A small sound classifier, trained from scratch.
Training: 7200 steps, batches of 384, held-out accuracy 66%.
Data: trained on acted Russian speech (Dusha), 106.2 epochs.
Rows from block 5 of a small sound classifier, named by matrix and row number. Rows with one number within an expert belong to one neuron, the router's apart. Each number is 128 + 24 x the weight over its row's rms, rounded and kept within 0 to 255. All counts start at 0. Numbers have three digits each. After the name is the row's rms in percent of the matrix's.
Before each expert's rows are labels from the 100 clips, of 14848, where the router gives the expert most weight on average: "strongest on" is what is common among them. Only what is clearly more common there than usual is listed. The data: acted Russian speech (Dusha). In brackets: how many of the 100.
# router: slot weights (model.blocks.5.mlp.router.weight, 32x160, trained with AdamW), inputs 80-159
# up: expert up (model.blocks.5.mlp.up, 16x160x160), inputs 80-159
# down: expert down (model.blocks.5.mlp.down, 16x160x160, transposed), outputs 80-159

# expert 15
strongest on: emotion: angry (49)
router.30 107:135177117134152167155117143098133166130137101134138164167134195109159157133152091122143134161147142111181155128141142149172063130162167152135152135141128164150078116146144151138113123128130103131112160182135116170134111148104121100145146135
router.31 096:093070112144092139148121155144127129102135120127108140107120121122161148112106142165132115137166120174120131116131169134140133151119145152153131120150158164161081163153112135088093098114108159130144149125089134115147157122113125153132108145
up.0 099:186131075134122134150104120141081153130090136128143143130138134120125167161153145128065152166103075112143113157121133115125149143165138118130155139128139121125133145146138127124130110157145110131175107138132132109113113126167145155149134158
down.0 111:161115093131103146102129147180171138103134129136142106115170117122107145164118162109061110097141142132145120140134153170146139097145111162118129087071155136145123132094134139088080128114088171116174140148100139120099150122121106085107149120
up.1 103:095126119060117133095102137157118113120078162158145117081124129127123111134095189123169124133121133130126142180098133132161136128112127148103126166151157122161131119099138112140132153138117151127155141129128154106137162102160132130159166145
down.1 096:131124130146101122117124139118135123120099136147088127116099142115128166132151104155163106138144159109144109154176111105110163181150138078164106112104169142139110142134142119110102150121134160139103105153105122138113132156117136159143151130
up.2 099:145124083065164137132113147113150128151111105141144085094129158132110148166070128115111093154105140107124130143125128100125132130101121157111138144134158174081095144100122134130095127139108127134162112106117107144142124066140134117100111127
down.2 096:066111097176155125114173142129100105143151129110102120133105128130088174122123134167125134111108155126125098122148106105194139136148121167132134147094091159144147170138107105129160126168127195147142134123111140160145107102113135141134134098
up.3 098:125122168108134135124131143094117106125118117155138127102098163122148127120092168086128170120099124115121144175104102117160093156128158145130123154153126154112131145134142111175188145100150101149110133102161122160152141139089126138151131158
down.3 106:127107166132089092095136145161073166114113136147112159170128145128132105127118099131100123151132145146092131079154135157114122122139131130100170134091106127130096094119128139126129094117149144103102100142175134113106132129144134090140165125
up.4 109:136161128143149141172104159150155118123147141120146104154152114142099122122143145178068169132161130097160097111153131082132096141109179116093126114108150120111110149113147078097084151125105129105129112122147124113153159134103134113065110167
down.4 108:135115120162178107121129109159156151105130122076176122174119138154147126145108107145144115112130141132140116144119158075073146135129125137120108146098162117160124148139066132153118069155131132167120139155147107130138078138155086138142133130
up.5 092:175111135125122136110131088101113078162117154112057100131136160102117128159120114141107111183163131123115103082135128153132111137159118101129121099138138138099141082150109174142115140123140074145127148142113125089140142084132107138126140125
down.5 097:149120128103164147141117147117128149105085120119170149093133082124142117115110139115124094116139124120151131128112092120103112133148136115109145135141130097113151092155141105118114180124098123133101172112129152135108119112167140131102136112
up.6 101:110163127157139128175120149155108154167133107145130109097135188118112136137136098104124137108124123121122110135159142174132147135124125134115094143093108147152139102126102102122117147117128160158104104102136129107110091067113140160085159060
down.6 098:138113136114126155123094149129150095102146133167083124130151107168177150109143113125133122128144188085142159126158113207128134103127120135111138126146144133084157108132140095138114076187109081111126136136095117126150107132126133079101141169
up.7 102:122151143125101140073145115169137090099122159119101120132127115120131158125147128139135155131140097142121164088135062112105150124158148083146139160071109151112149126115069115171138147153119099154125176105175133102090126158136109140106158145
down.7 104:098130122165149103131108135106168140200156121171179159127143093108137123122095144107140090071120117152119170127108177123130135086155085119111093126115135103126129112174160118149135105123130125119110143100121154164150144121121112075143102110
up.8 105:141080082116148075104077151159112140144127134150112119167134140133140086148121122122167111141135111126129151095094141094114123109121149167142130130144135092120121172105118128139096115132097128123129135140148106132127151165107110124165137138
down.8 104:082126147161114129098138100124127146100182099096123116149110089145122140119154107104122079108132125145131108072092112121146108119109138111133154173100108159131163154144193106142130120140147151099137103090065132133123075141158109081111123117
up.9 098:174120085147085099088155085110102180126128135138146145183141106121140169118105184140154143127146145140124134100134103096117129115175151120116096156112093152116126120096141150079107117109110115116139102093109131140133147154089131106147124127
down.9 101:142137096162132106179140159116157128123150116103096143133148106116115129165119126133138101055115115109155157099120180119161130110136147190152117126102128112120090142119136107133118129123142105105164123148101147157087155130177118120142130171
up.10 100:121125134120105153124107142161150149124140132120160152146174148118105127083128109095121162154117123100122118136145102091131115132166088132107072140090120113133106121146100115092096124130144115128163122161132121162091100098122061163164056116
down.10 102:115130104112134166112142145141157102131134116128098119148162121130101142118158134110132151109125128183139175162102110136143126121141113095162163136129120095109131125086133144127110142161109110161121174105106079090095155157091125109106101115
up.11 100:163165134128113131103134132098095178137076131119140123122098136139147152130110101167123107158110148126138147129111141141146133131147113138137106132137146172112156157093158095141078131153129086111112129112149197120139153191135067179148153122
down.11 099:150094147141093149123129138191129136108150100100111125113141126137128143127135132106155107121163112155100094148124176135117149105111132148102129113102132121163102139093140160157085170125165132169158126112120114141146134103147122129110118126
up.12 107:122140165123129113110084095097112144124105094104149088111091134142153170125129133168146109162129155145141104103155114161141125123125137129157087109138133068148118086109124133148142135135138129113174134168088151136141149124144131132149156114
down.12 104:156114129121137157107110157143105136151102107086146110146155087094146130151161124116126131114106116133111157144136127141116076113153130120146132113092151158180137163104085116140131095092126145118140136147141112133074163099156135101109146126
up.13 092:169163142132095179100146140100096172121154117145129153137096134132192146095109133085089130144117108105134140126105105140138113134182101145120084117106120108163128128135117133112121174089111116138168101129117117145132130126112105160148127092
down.13 086:085082146178090101152140096146121130111086155107114103137113114123114146142082175159119129139104085145121128124093141123093135114144169113155127132120112108136104098145141174161134091152129117106150149154135148120158148115126068133110113125
up.14 107:116130111094134144120159154153118148105110146115095128149146098131113094129143123148098126126193133087122126153118135085110115121105155144120148122159118115159154108128153097142170100203141153122155114172129090162141142147150135110195118184
down.14 110:163127119105103099126059118155162084129143128125145150124131121124101192147134118111120109106119210126098108092118112162117117113114148094142142169145141140140108134123169091100144088143077108135144163105107111102141149118146092156163151146
up.15 094:142110116113143133136165104124147087153139158125151086120125166143127094146108146099126110115142120153138127107119140081136095110133118133140102082158134138137110188139097151101122095144121134092087089145120135144134132141090156153128123120
down.15 099:101147149155138091128111105127165131159135127103143140129131160098120066090134126149098125093142116128139182099133131183135110167158092125136112156099126135131178125102126112145098167075107169138125191170161132164119111149146118120137110145
up.16 093:106133115118117120141116108109143166138104127129106139164101110164118060129120158138100161110152141089158146135105120135108187167112114094158132128129149138163142145116145168140150098129113087158109105106157094074143113123108136135082101106
down.16 105:120139081113136135111127104135164116113172141158175083159150165120146125115118141137090099172111095154110110111118150187138114097120138106101100112117118177097133113132118141111133146164085122108099138142183139131126089138156125127137116139
up.17 086:185118131141124128144125109107108128129166144096139132132110134078162121110084139154130079097140199140126158121126176125125132152114106133150140151146139135128160113101136126120103172132115140113141102133151131101114130138149160143109096137
down.17 091:088118127140123151118090136099123112115155145108114101161106140153107159095149134087124160130090154131137117143149140111117168115147140136132128138142116116129161157176086132119160112138144139167097150101109108135087128152078121157114118096

# expert 9
strongest on: emotion: angry (39)
router.18 091:156146128097129138178158142125126145114110149091127141141167151196140078133123153119152117157115133152125130122128143092120128125108110136165130110165129141144102148147144152062139121172109140174108135129146148168110147141140169116139128120
router.19 101:111156106087124137132099134117126150108093126122128094120142134120134095107141157113117147115143146132134116108109099070135137146128141111117083117155080104149092110164134098105164084138131105142110140106156133103116138137121097083084122163
up.0 088:150140143133139117063169140130152088139153147115170107149093120145100149128135148132137115140106156183165133150126119096109152126107125174092150144110127135139104140105103157130101092132138122124134151131134099167145097154094132111137163130
down.0 094:133148144148077157185085151123156089119080173133112121135116156143109078119140119089109082119111093164111122125102124122155092117111126103188135149147107110159171128142139160131111153176122110082114105125131151107154122097140114108162140139
up.1 101:123147136130117144147139123150106130111111145154127139099089154122111162141154170097180179134150143122121167142138100082099100159172126156167108114144109183095125095140108147117147143179092132149075099115111114123131089072106120156149117109
down.1 098:128130139082091098103175107151132144115147103132118159149144123144091120100160144141149099182105121165136156153174139119129151167131105136088144118136087126169095163116169168076141113158148085122161128157111135143117145149139138091116115136
up.2 101:153108135091093121124096138109117131091139112151063160146107153074156139156133119098117092131109135128134158081103116159144098120129116112157100147128132113091132102113114153109114108137150195103145140138111134076124157125176130131148116167
down.2 106:118111103142150127141159156138143116132122138174157122141098184113153124098130119105128083077136170108077135133149114104136156131130104169161097082106150107104110144137114121103105150104158128099122144090144150123093104174146131163167151097
up.3 097:137164164131123120134078148151149082122157121160158121133131103095163150141137146113131134153121121140148096174146151146117136112148133155166143167148089133171145117128099122168074116089109173166128104136145136099097106088122118153119116095
down.3 100:109125119107147158127133107107139097109151143122134131137173112114158106132111120163112135116142088129118119111175125171148138121104139086135120129147130100122107137131133110112141139140167155074154137137142111149110179144184144102098163138
up.4 091:124112090101139155091116111137141117163122141140088138134118138094160100121146136135102153084152112126183125116156130135112115077111129154165143138162119109092113114136142143118160126104130116133128161142102131172111140144101159127105102125
down.4 096:151160139154119167114121162122127104107171150126149125105128102123141117129159110141146127135142133138117103139119167127133154115098166164099171137119109161106107087178105103122172092075103119159124079106107132091167126131102148123155093137
up.5 098:118114189116136170126115096144122153144119140117125137126148092120108148099172121191122102109138111108139089134119140112131159140142095119135127085156169110122146158142123160117149134132099117090147115108103096165092110107140143067132127118
down.5 093:118115139144155128155121111122121131125098128131178113184131150134126137105180100135123093117151141154119133133104116110059138159095134141142125140154163122155116121120143110139108106182090098120120108116116110118105128129085146081139139162
up.6 096:168151136145151107133112087143130107159137122138132119143118139130166116147138139145124180132125098139160173086155112143130088126132145149103148124135159154146150134159126167111146095139135136133159107143156107102134125101144104127130161133
down.6 101:122170119095155126145121155148159173196147099120061136123084116117116107110110153149129133132101122093090137176136131138121108165138131121118156135112124101127099130164154127144117121124078164122142128119092157117141134112152133119109116135
up.7 107:161138069091138167143111130090116129105088132198146121104145117121119171108124122122126118150157092109137117144096085125155099165114135138097128109174134100120130134108134094145137111139144140109142136154110089151170113147156145100099126133
down.7 097:129124120137176136123136160140124142124125126127152126138116152108169192113164152125149154111142135095153163093122175124107146119124107114120147179120133145169125125081145095085128060097145124145115183140138118134176087167124141158110146137
up.8 104:092130160140115124152141130124122108151112097154127155074149118124132096190138085108115121157106152113109131142141113146148136124079165100117115127125126101172172079149131127106128143123120142122142131083118094128132137158149119174111151156
down.8 094:101134126162113156091146073128146081113146143137144198112126124098118161132171116171126167156116149128160139109094135095108140136168100148170150118085096168098092105131141164132117119126166135104119149128112148144109131147091128108114156093
up.9 100:171152116098135115138099120107111137160129130123165104115144122125106114110147123167167099186083110101095140100103151086134093151097164138117125119094093180112088053141109116107120166123110126151125129123117158143119124075120134125144099111
down.9 103:126129142110128156179144134125103127097147112116116157125112115090104181135126149110105138093158197096115111140139133101173122068193105160138140149118116152126173146135101177145167153113098108093137111138180165155124133123159130127134137137
up.10 105:156110165138118156124153136085156098108126108113117110151155147117161099126150130113142108138128070135129101130127102133160138161124137125151136151158164123100101164130138114129086134166116154113127159149161142093140112130119138127156140108
down.10 095:108111123158164154141120118096125197167170128146186110122076113134132198104143148116123179111160123131156169108101149149119088154097101118178145127077114125121152146121123120120110075108131112108160140138098138102126098109143147170088080125
up.11 099:149140149109110106152130143143052134149143111122110143096178146123103155097142138100174130146129151124128137157120091140137146167086143105124161148131118142117138143093139137109124141152150130118161125122105136142088115176119114142104117129
down.11 097:109159115164138107127094105125124134137128081138127129115123156162098120148167104147108129137134112130143087114154098138125103103121118122105127148126064088151143169117112145113136148103106097138124105111152097137150132190143109147098151127
up.12 108:138098161164153140166120115087130103096124113108142133109159158140083141082081091155082147156170140150116108147146136150142127119118162138087160150130107087160151088112121127133140123106124137158117106119123127149111143144097120146115117115
down.12 105:138138142099150133132135135135155170077121098201132097104128052108105142079138154168134155147141080087127133116132148161150109112166119105148101122127093134092116129081166138094143122123129160163138140135092128133121130147148097116103141133
up.13 108:165122116118128149141116133175116109134099100119136070113149028112121104167146118123122134160106125158127136132132106088108112098168127119143123205125157123133146125161129132139095155125125173131095117103141162093121113110138144148118177128
down.13 101:099167102159092127106126149111161157150135168098085138169135058149111127133119131174112150123138138146070127148115117109167144136145138133147140098134126110146122095109155132180169117159117121083147109126112099150141104094138133145131121129
up.14 078:135118209105098107169102101128128117137103147143134120156115154154129156153109131148130091110141110124167098132092102159133122106145133102123112102145137159143131151110152119103118101105122091114138110140154126118081163163168138129134136076
down.14 086:144137078116113121147093115112153122137185146111181106139141160092131144130117095109134115100121143130090106142126123132096133147126150149152086120127090135166099156150137083146138129150131151104135168128136125165110102146131116148168152162
up.15 101:157116142149070134074117122114129131119168138113085146116102157164145108098161137129110136119121119118126128153124124141126156121152103133159081159141106137117150145122134148148126113105167156115139142147137142103041150079162139173150141130
down.15 100:173118100124128111125174180182089117177115125142132114110157127180116100121086131123124117162112169132106117110148135178125138087122164111104105166123117104131096166166150137126162108109163158150159110119120143059105114091158119119097170119
up.16 101:155156134118128100124109114097128155141132102102125130120149058161104125100111161141131140163128120151123126079136119127148164141130115163109171135123139106101168113163192118125148156157144155112107137128121133132162134155099120160124129152
down.16 092:130153085161117176129141126123175138114096144083104188104098131109137159129087123120148136148113096118145154106118133118140114160067151157155106127143157137089079144148108103163110145151107117141112092112130133114140140164140091122114132094
up.17 096:150129182122109183145109104120120106161160129114112162164142121092131094090110133130112126096149080135124087134169114129140133115137134092146136146119101121086136122119141157124151141120123148106125143156132183145130123105141085150091182140
down.17 094:117108139138134128121134157140128148087121102128102117092108096157104111165117120125135127158104114169135124100064126162114140153124123094161134130112160103141124167137105110137141092114107125164110094122087100131152127127158142135094100191

# expert 10
strongest on: emotion: angry (42)
router.20 100:118165191142130150110123094128125199136118168133123149130184110117116172121162113128124110128086146134156164129102151150144084132109129124144132110106168134147086106114144138118151136127164164155111165112131162109111134120126109093131166107
router.21 101:105111177157089159123113117139071150084117115109106120119137117101088149121151138143136093126093140085115137074114137129143063156137160110122134122140123092135096153088153133126122114121130144087111088088127097133102112117122080117087109117
up.0 100:116097140165119084146142150127163164136101106189120104092126096113119113142161107127164130143132152073121133139132146118138130133126106154082178152101118141120154140165129109105175148129155139106153106084145106096117109114166109111139120133
down.0 102:111155125137122180135133110122118136134155173092156103132128114151121168114135139132160136143142147149119121120145128086122134149169140107107155166144125145123113130138130149116140064094126128085135116151113109131145098129175153121150179129
up.1 104:107109096119154132160114106150116150092124147129146099106111120120164135111092108116097118156133093142134117137134126131110099125075127104123144162110150115154154133115143143099063184118123141062149154144153144167117154124118136096103148122
down.1 099:163142165146140156107124084127117182121127166161147132105119149106157120157097130124114133142122114163093096140131123123131150111126155104110129105122144147136119121101142134112115134113130116127108125109122104163154078155156107105142093148
up.2 102:134111110158125126087120143145086151126116105136106118162182176135171137136147138139117144151121130120133112070112160124151161158149156101076115111123154119167141147119105145187125116169139103073150147114153111108113108149122125123144107162
down.2 100:102142141083131110115143123134152124138102126123143086154106113129124098117122130114112121120142164094138098127140102178095128140132119097082189158121110135127112116175140162077121156135158159145117207157094183127133121084113157119107096118
up.3 104:153101138113136144161122099078167122106108128112137119139156150145082131150186128132072147147122150118080123141153118098121151152116109136139100127082081128142117143124124121106113095141145106113153139113144177127129145097136111125125093116
down.3 100:122146148130150103132109172115097154089116128112094152111146158140166129109117130145115125123144080100151120136104129114157106142116098127146160185154143122064130130142109121168109175103117129153116118135160121118145166133131175148114166152
up.4 097:176129089144122118079130089143135155169161096091146115117104080150088150120149119097144107125134148082113115148153145135145112140147139142131131148115140135121144096075165125138154161173121121104113131143135164126132138128158113152142143156
down.4 101:174090091104073126116127117137143114103125125111130101070128109097110177110100146082119131102132150099120148143118141127125121109155153157146141121113133144111139093149135136143084132092079103091130151101111136116148091127136140135134126155
up.5 104:102126117115130149118130171144117166153090093112141122127123161104122140111127135161105173100151138104158176092094127153138119121155153164170112174146113109121117153126154138170131110121140126129180100159115121100117126094189111125148150150
down.5 101:096100119168140100148144133141150134085116118139129116134142141143153108137108147114086123158120110125152095114116103109105121131116116133058172133138170164155118122178151103158137159118131086096136130120146148134141103157174143141129154103
up.6 095:109198129064155138143074160134128125087098132131098126129153095129137165144118122102148126136127076097151118109130131130143137132120120142117121151075186126151132157108132109104093115097104144098157126120135145113129098168132153152117126142
down.6 100:125107116152152154112126155094113177201150123154144121131116108123163145140090061131150134115134133116160120096116139122131118090133151132140103111120130144142119080091140139142143114139135135136137133117129124188154102078097151111140118122
up.7 100:102128081132125132160129108151185136118145144130142151105132131147141185116114130096112109125154052147133124130108119132147096167139164140099094148109120113101110162134160151132097137158082169101128145145151104155156149110129167122169145092
down.7 101:123129131101130083106158135138120105128163122135133124103150134156121107150145134101142136111093146149096142111125139155144116122117107128094109120101134114166067135123151102102110118154111124146142111116139088111156115135104107105117152162
up.8 102:125095097130138107136125145162147045142145138090181130134117125122158110108158133146136156166148086122100116141147157104139139148132094136156115146141163137148107089121117114149116134142138119106138159127103117093154168130091171159128135095
down.8 104:156142171138141092117128149112139119142155108154130109135168110099103171142162149108105111136040123126138138139185148137100145161154122112108132173134147126114110145152143119126115123157189156139109153084077119146129116160150109137146114105
up.9 106:155141107161153119129135157148133124087087106135137094120118108132157135093105126140082115148107139136139110192163147122103075094105143144106161144158139130168126143159118149178154135148114134124149120128157124103164142136113148105153125120
down.9 106:111130089120104107105123130131153092085172139102152137155138138142130124196132114148149108097133139124141080139161095079176138156121117176117134139139115142171088112160168050144126109142169107137107124148146092116131135115102094126145154133
up.10 075:137137090133145082133143143132120112149141129146160132172083127088160108122184108180126108118147113129131117149141129146122126129143148116130104132086136124109093147109136131133099084105157161118139089109142109132117156117092102145143172113
down.10 071:129100079096118135117093114166119135151123147160132147173114131080133136156143138107141111124147117123140185169141114133136154118169077108135113091090109107125114123112082134201079142112178111144133123113119167124131127118135146119132121148
up.11 100:106132119122076144115158131088103155142109132136082178138149131132149145108127089074141129124176188123111114088135149109136119149107131146117129181104132152126110119150129111142133150154129130095122139153104127104150094099110133155072176105
down.11 102:096140163099155125143137123134143096154104108131159154078086131123093113134104096126127122117091092117101119135105154095098111124179129144126092096149146140177103121138146122140147159156089113140169167174102139167085163098104160118138114150
up.12 107:184135153129120143115101138112136105098135112163137109106106103076117133108133110102133093143139134079182134109139118112161169153151173144086150099111122141156131135142132148143143126111141108081146140129097103124098135120106102093139112112
down.12 108:132135121103138201149129141130080076108083136120169132144116167139137080121104112098116142101125173135127144115111095134123130144096136139117134146155128136135139137116129153130159089122128133149104138089138136142150100131134128117145106130
up.13 097:138125145127123162186161148141106146157140106128126157103116110136132109090080130132149133077107107145125126143153128104135136095080125128106103149130163099106143148137122143089113111138121111068162124170107102138144148136165114073072150136
down.13 098:088147089171187184146166112158115136147094121153118131166094141144133102121146153124124095134117119159121143134129146126149130123095156168159129128162086080147191155102146136154137118133109141116134099133132108141115123104154093143127117105
up.14 087:128138123127134180115117127167147116097102110127171141087156098113140118155156127133119102103147125113121144152160104137103150107152143091156122099116107166139109130138129086165122133158132106116163151170125140122053160152142144121178137111
down.14 092:145146116149103115162127182130135101147102165161108121134148160096179142119119140142116148137113179125145130133136108139094131136108147138123103182110110141134109085153126117125139097133114112152133151137123152176166137152137172118131151136
up.15 108:121097121135119115193124126139146151137076114162118165110125123145133082144172156128156137153149129120148088147125131121157132170141102181130104129160151087140124133133165154170107095103124094164087105159111113142150130129127082176184135115
down.15 102:096143119103153100133144093130118129138139167127088148152170116152106124098132157096093066087112167174081107149060126162146081139103181143143121162119128136112127119090141130121104126122102145134080144129094093103117111168129113128145114088
up.16 108:138202144153135085134101118101126123105164108157130160091138138107155132141148130111129079136114122138106144125104093120105113190139167115130149112118161076118146161137132110177178139098136111116117122109117115130133153158138082117157117090
down.16 102:110097150137120153110136132110092122112138128113139119140114151109160102157128130129104167122171131103079147161139123180147099130077134099151150137149152095168099155100129151093104122110141146119125145118173099109087085119071097156096123169
up.17 097:115144129136120133161122150136168116140165164134144154095138109114139109104127118131116073133109172127139139145081110177148058146142094147124129145188186096143069122114134099128133100140161117105156126137118126138106126132141107143133114120
down.17 101:121149122159108142152125145136126122120088116115126155180134124165110138109138133104105104083118110125120081140124111100124150122140134080102110116116105082090155123122130126147159101097157141140156128119153088102124121178153134165176134088

# expert 1
strongest on: emotion: positive (70)
router.2 105:104182125152116130099083142137139144109086136106111118091141150159143138167139082072140108162150142129100140097109115111129126127136097165105111112114135141141086151096115104095158156166134093103120197148132103121137112130117148121143124114
router.3 114:132103152163138096085091129135123111130113159155128101172147107145122166164164139133131101102132116116089113119085150175105110159137124100158138119177105138119125122150127124097136134109140171138136201128113105108149129154153124111140144148
up.0 093:135110088115107128153151091146122140133108118084134126135153141131093140130128109112095153135143108105129124111076147152098123155121162140134146156119091103164169153087170169101110104147157151139116088124096168103129148115080161116119112155
down.0 092:115143122143130113153116084162141123124170131126095142148150130101108154115153156124075150122113119114118146158095112115095166121119133133123139143116169125135123110117119135132130152110134118130108108071155139115104093129143138118121128134
up.1 100:101103153106186145087150125120131157132127118117164133115122165140158130066102106146120144086139147108094140114121141107159141145105126141108137084112107130106161112101112141120139142150112121107121187134109145134151150115151190162148130145
down.1 104:123156147147111118151116149142159134118085121143106095107157106123144145134123104138145116134134117089107127132141109079115079119142127103099154132182132142107116115163126156104103133121170140164130131119136151114156116124123128148154128110
up.2 093:118134147133169098122148162149150153114118134114133130141131102143103130129121078147120122093107146139128104107106139068126136180129122105120128108100157137120145127062094118139113124111100146142144159137117144158127077165162112123112131112
down.2 095:095129153098119120155111159148124105087137116134100094093115119113098149112095125136139148141122158103108172121116120118103158152119105117171099118143118154117111165103171098117162103113160142086103121104166111139156110139110132157124168103
up.3 093:107101138149123120119135091113128104168119064123126174119122125114147129099133172162146132116129091154159112135152129114139146110104109135130171157101137142125099142131086150156071140127110115168101099101121147123140133126122123135150116166
down.3 093:132120133108153157122133142151129156120155096130092146123158139132176110126061155142130143150171088101127148112145122121176161160160143128174124146109109135145114128124133155088096054161120123154149101146144112134097133083120123118083164108
up.4 105:136143109132119124113130141121129110089155179149093089135100118153103079162123169107146111165096118134126150104125113074175126096118112136134120100130163132129166164142155106092111138129135173137145148128159164129113156145138093112135133142
down.4 099:128105138103116130118099180154119115173108107121120111134119098131118129114143104180139113168090128123115133128099112186143137170129120119130180137085177173149140105120122110140141130129068124167146157102166112095134121112137125104170120108
up.5 110:141158119153075146131131149129125171167139113094092126129111116122139159152142147123140089129187114160144137127121145131123118113125153183100154178136111114102133133112103128118110116111121126127130168131147131145134158109115095113170143130
down.5 106:101092131199163137152155114113165135180130093143111142100136132133089127126164124172109103105066119114142151138118133103112111127087130153134076151162139137144114120108138097095131134127158162138156124126110114160134135128131175117145185135
up.6 100:102114144105142104136110134117174112099156126132106114133132156133132103108148110163152099152140132110134093141099164102165129077118096128174111111142135134135155164109154155178118135152094107083132130127120089133102117100088114121168126162
down.6 096:119148089119120134113075082128148096125141111101124165136118110139118144109169125110106111088130154116104139143078152129120155140089153159105125157153163145146114113116130111094118098101124153150071130124167106129133153157111144112139140122
up.7 071:105133162102113133104088131168145114155195137132151146129128100178099121158096109110140168145113118116136152119163171133115111136107095120113146102156127114069126091172120104142094126121147140154153119162184126136129139154147117143101132108
down.7 072:135135142114118136135101129129111142121136147116132169140087140113155095117121155075075157125156126141121089126137114121107133146127104147175147053134187137136108131141139094098151147126145174117112162119114110103124129133148151174141117115
up.8 095:130140140109090121105113124142120144136122133166087127152166194114142089117120146131127098105131131080124112174103150148099140128126134102088134105138120128092125147109150093140072122111132136113123109188091093151162060126139163164140109091
down.8 090:150152188133117157108108152111119106163119152117114165124126141074133173145130109115117132091074139123104129106142160158131122144152172144130156091144125074151120110142082145118088099141148137140147143173133096109134100119112167165121130137
up.9 104:130159101124109138096165101102147150147155133114075123124160140133154135151138120118161128128127119096115175113106156149114152135114181123134127167179126153138136136107065102141185158093156122154121131173111119116096129139069084099075145096
down.9 102:138103106147164145093119121105148110132105107119104104093153125093079146098107115181116107094131104169116124110127133124122132102112153130148099158116123120100133106122165152140118155129126112151120140124155114090135140120140152122126132132
up.10 091:124168106088136116128125144146105107174161123118124161097118117095146119160124119163112143085133143134120163129107105102146121109101089135072124108109154119104109194109145180121125115132120120123126110151140130093117092143112130144082077075
down.10 092:117105109155108135107118107148170155175099168126158148124133128106106128145118144124127151139186122144114174136115162097118112136120125159136090117133152097135154102109174116155159102122098120152123105128097160107128123117199127165112166139
up.11 103:105165113147131137139092111098102155140124135111117137110114154105160112136142137132104105146124115170151124097114095060091116147089149115149115111145143140137155125111100116096081156161154118157105141092147177163110148148131143116141147106
down.11 103:089144127129094122136121117108141140120109141110143105112146095120100157082158161139164155101138123166137138137134189156148092119105114137138156119133159085135108136138082148135114090107109127148093094126108142138140094100107166119115132107
up.12 101:151132141123115135086110118136133148134167120134142174127172171108161150122129117114170136105133151133139129036104172168086142107074145128111133164117152132147124086137110141140135125142150132114123111136157129129165126122102115162104157168
down.12 092:159119133124084128103133145116117140111142132147113132153106097076159144112142109140146131180159164158086112100142092126135121136150143127130115130131071067125083125174124152150105084156121137161144153134070136116110097117154154116125121142
up.13 098:090110121148116161166162169131139128137147091103108139120139128140124159119117123160133163138130117117112155093129129175118078110081164177122136116112125143085148111109100111118145137086125103115143156139114144120151119125105154144139104162
down.13 102:161147121124103166082130098157118095145118141105151161106123150131136105137097152105138122131106071112176126156134108110161135154158143109112131125140098126081103110097147118104142131143144132105172104104189074144109119136105186155104156125
up.14 099:137158193166085150107152167108148136122149125100079151124085128131127123131112135116113140142122120122095155113092126153142124111130104133156109102126118136117180139155133138093139145120139117140108131129072122084093142098147134161103115135
down.14 096:153067121131116116098118112097129149095141104118125114138132128153184075142135115148078124159171139131131121071127110146113163147113182158147115099137110119111108121097118151131142137124148101127186125116156098101126142140154134086160124117
up.15 108:190125108087147134121139118147204128135134131130171131103137108097159067158110127093110133075139143125185115120127132147125146125130101140157105126104142115145109132132168130150125081166131107118148127113124135139134096132138159097141089115
down.15 104:099149161124152139138082131114134102105113151155104143135103196151051145132111178132166116157109125137087150158131122116092133129160146096078122157124110141155107102099123156089130080205075167120146122104164091134143130133154143118142096102
up.16 114:071123150095091161136123140135160124110171100205153151124095142145132120138118118116138102196115165082167112122129123116137134153127166142161104118102141158137127105147140111157125128151112100143165120110122107142087112162095099159146140120
down.16 101:141117129132150116100107120137103135132109095105107132179108100150125159156113092128124124089106181170115169132150157121131094106135128123133144121112146119121116131083166150147105088140156180102124127119202121143097126098121125144138177152
up.17 096:147146115141147117101128148148110139158093146074130143132110112113101114085103170136137128159145149104110107119129123100164171087146111102087080131136165135107128142154133129127180111134117122135098157159115123119085106144157065120131153093
down.17 102:137095132123174111146100119105177131137135148096183159117120112131173143147125160128110111116130133127130118157118153160111090162128135104150114129120078153130130111122124138111092122146107111140169115102131134147159120189141138121143103116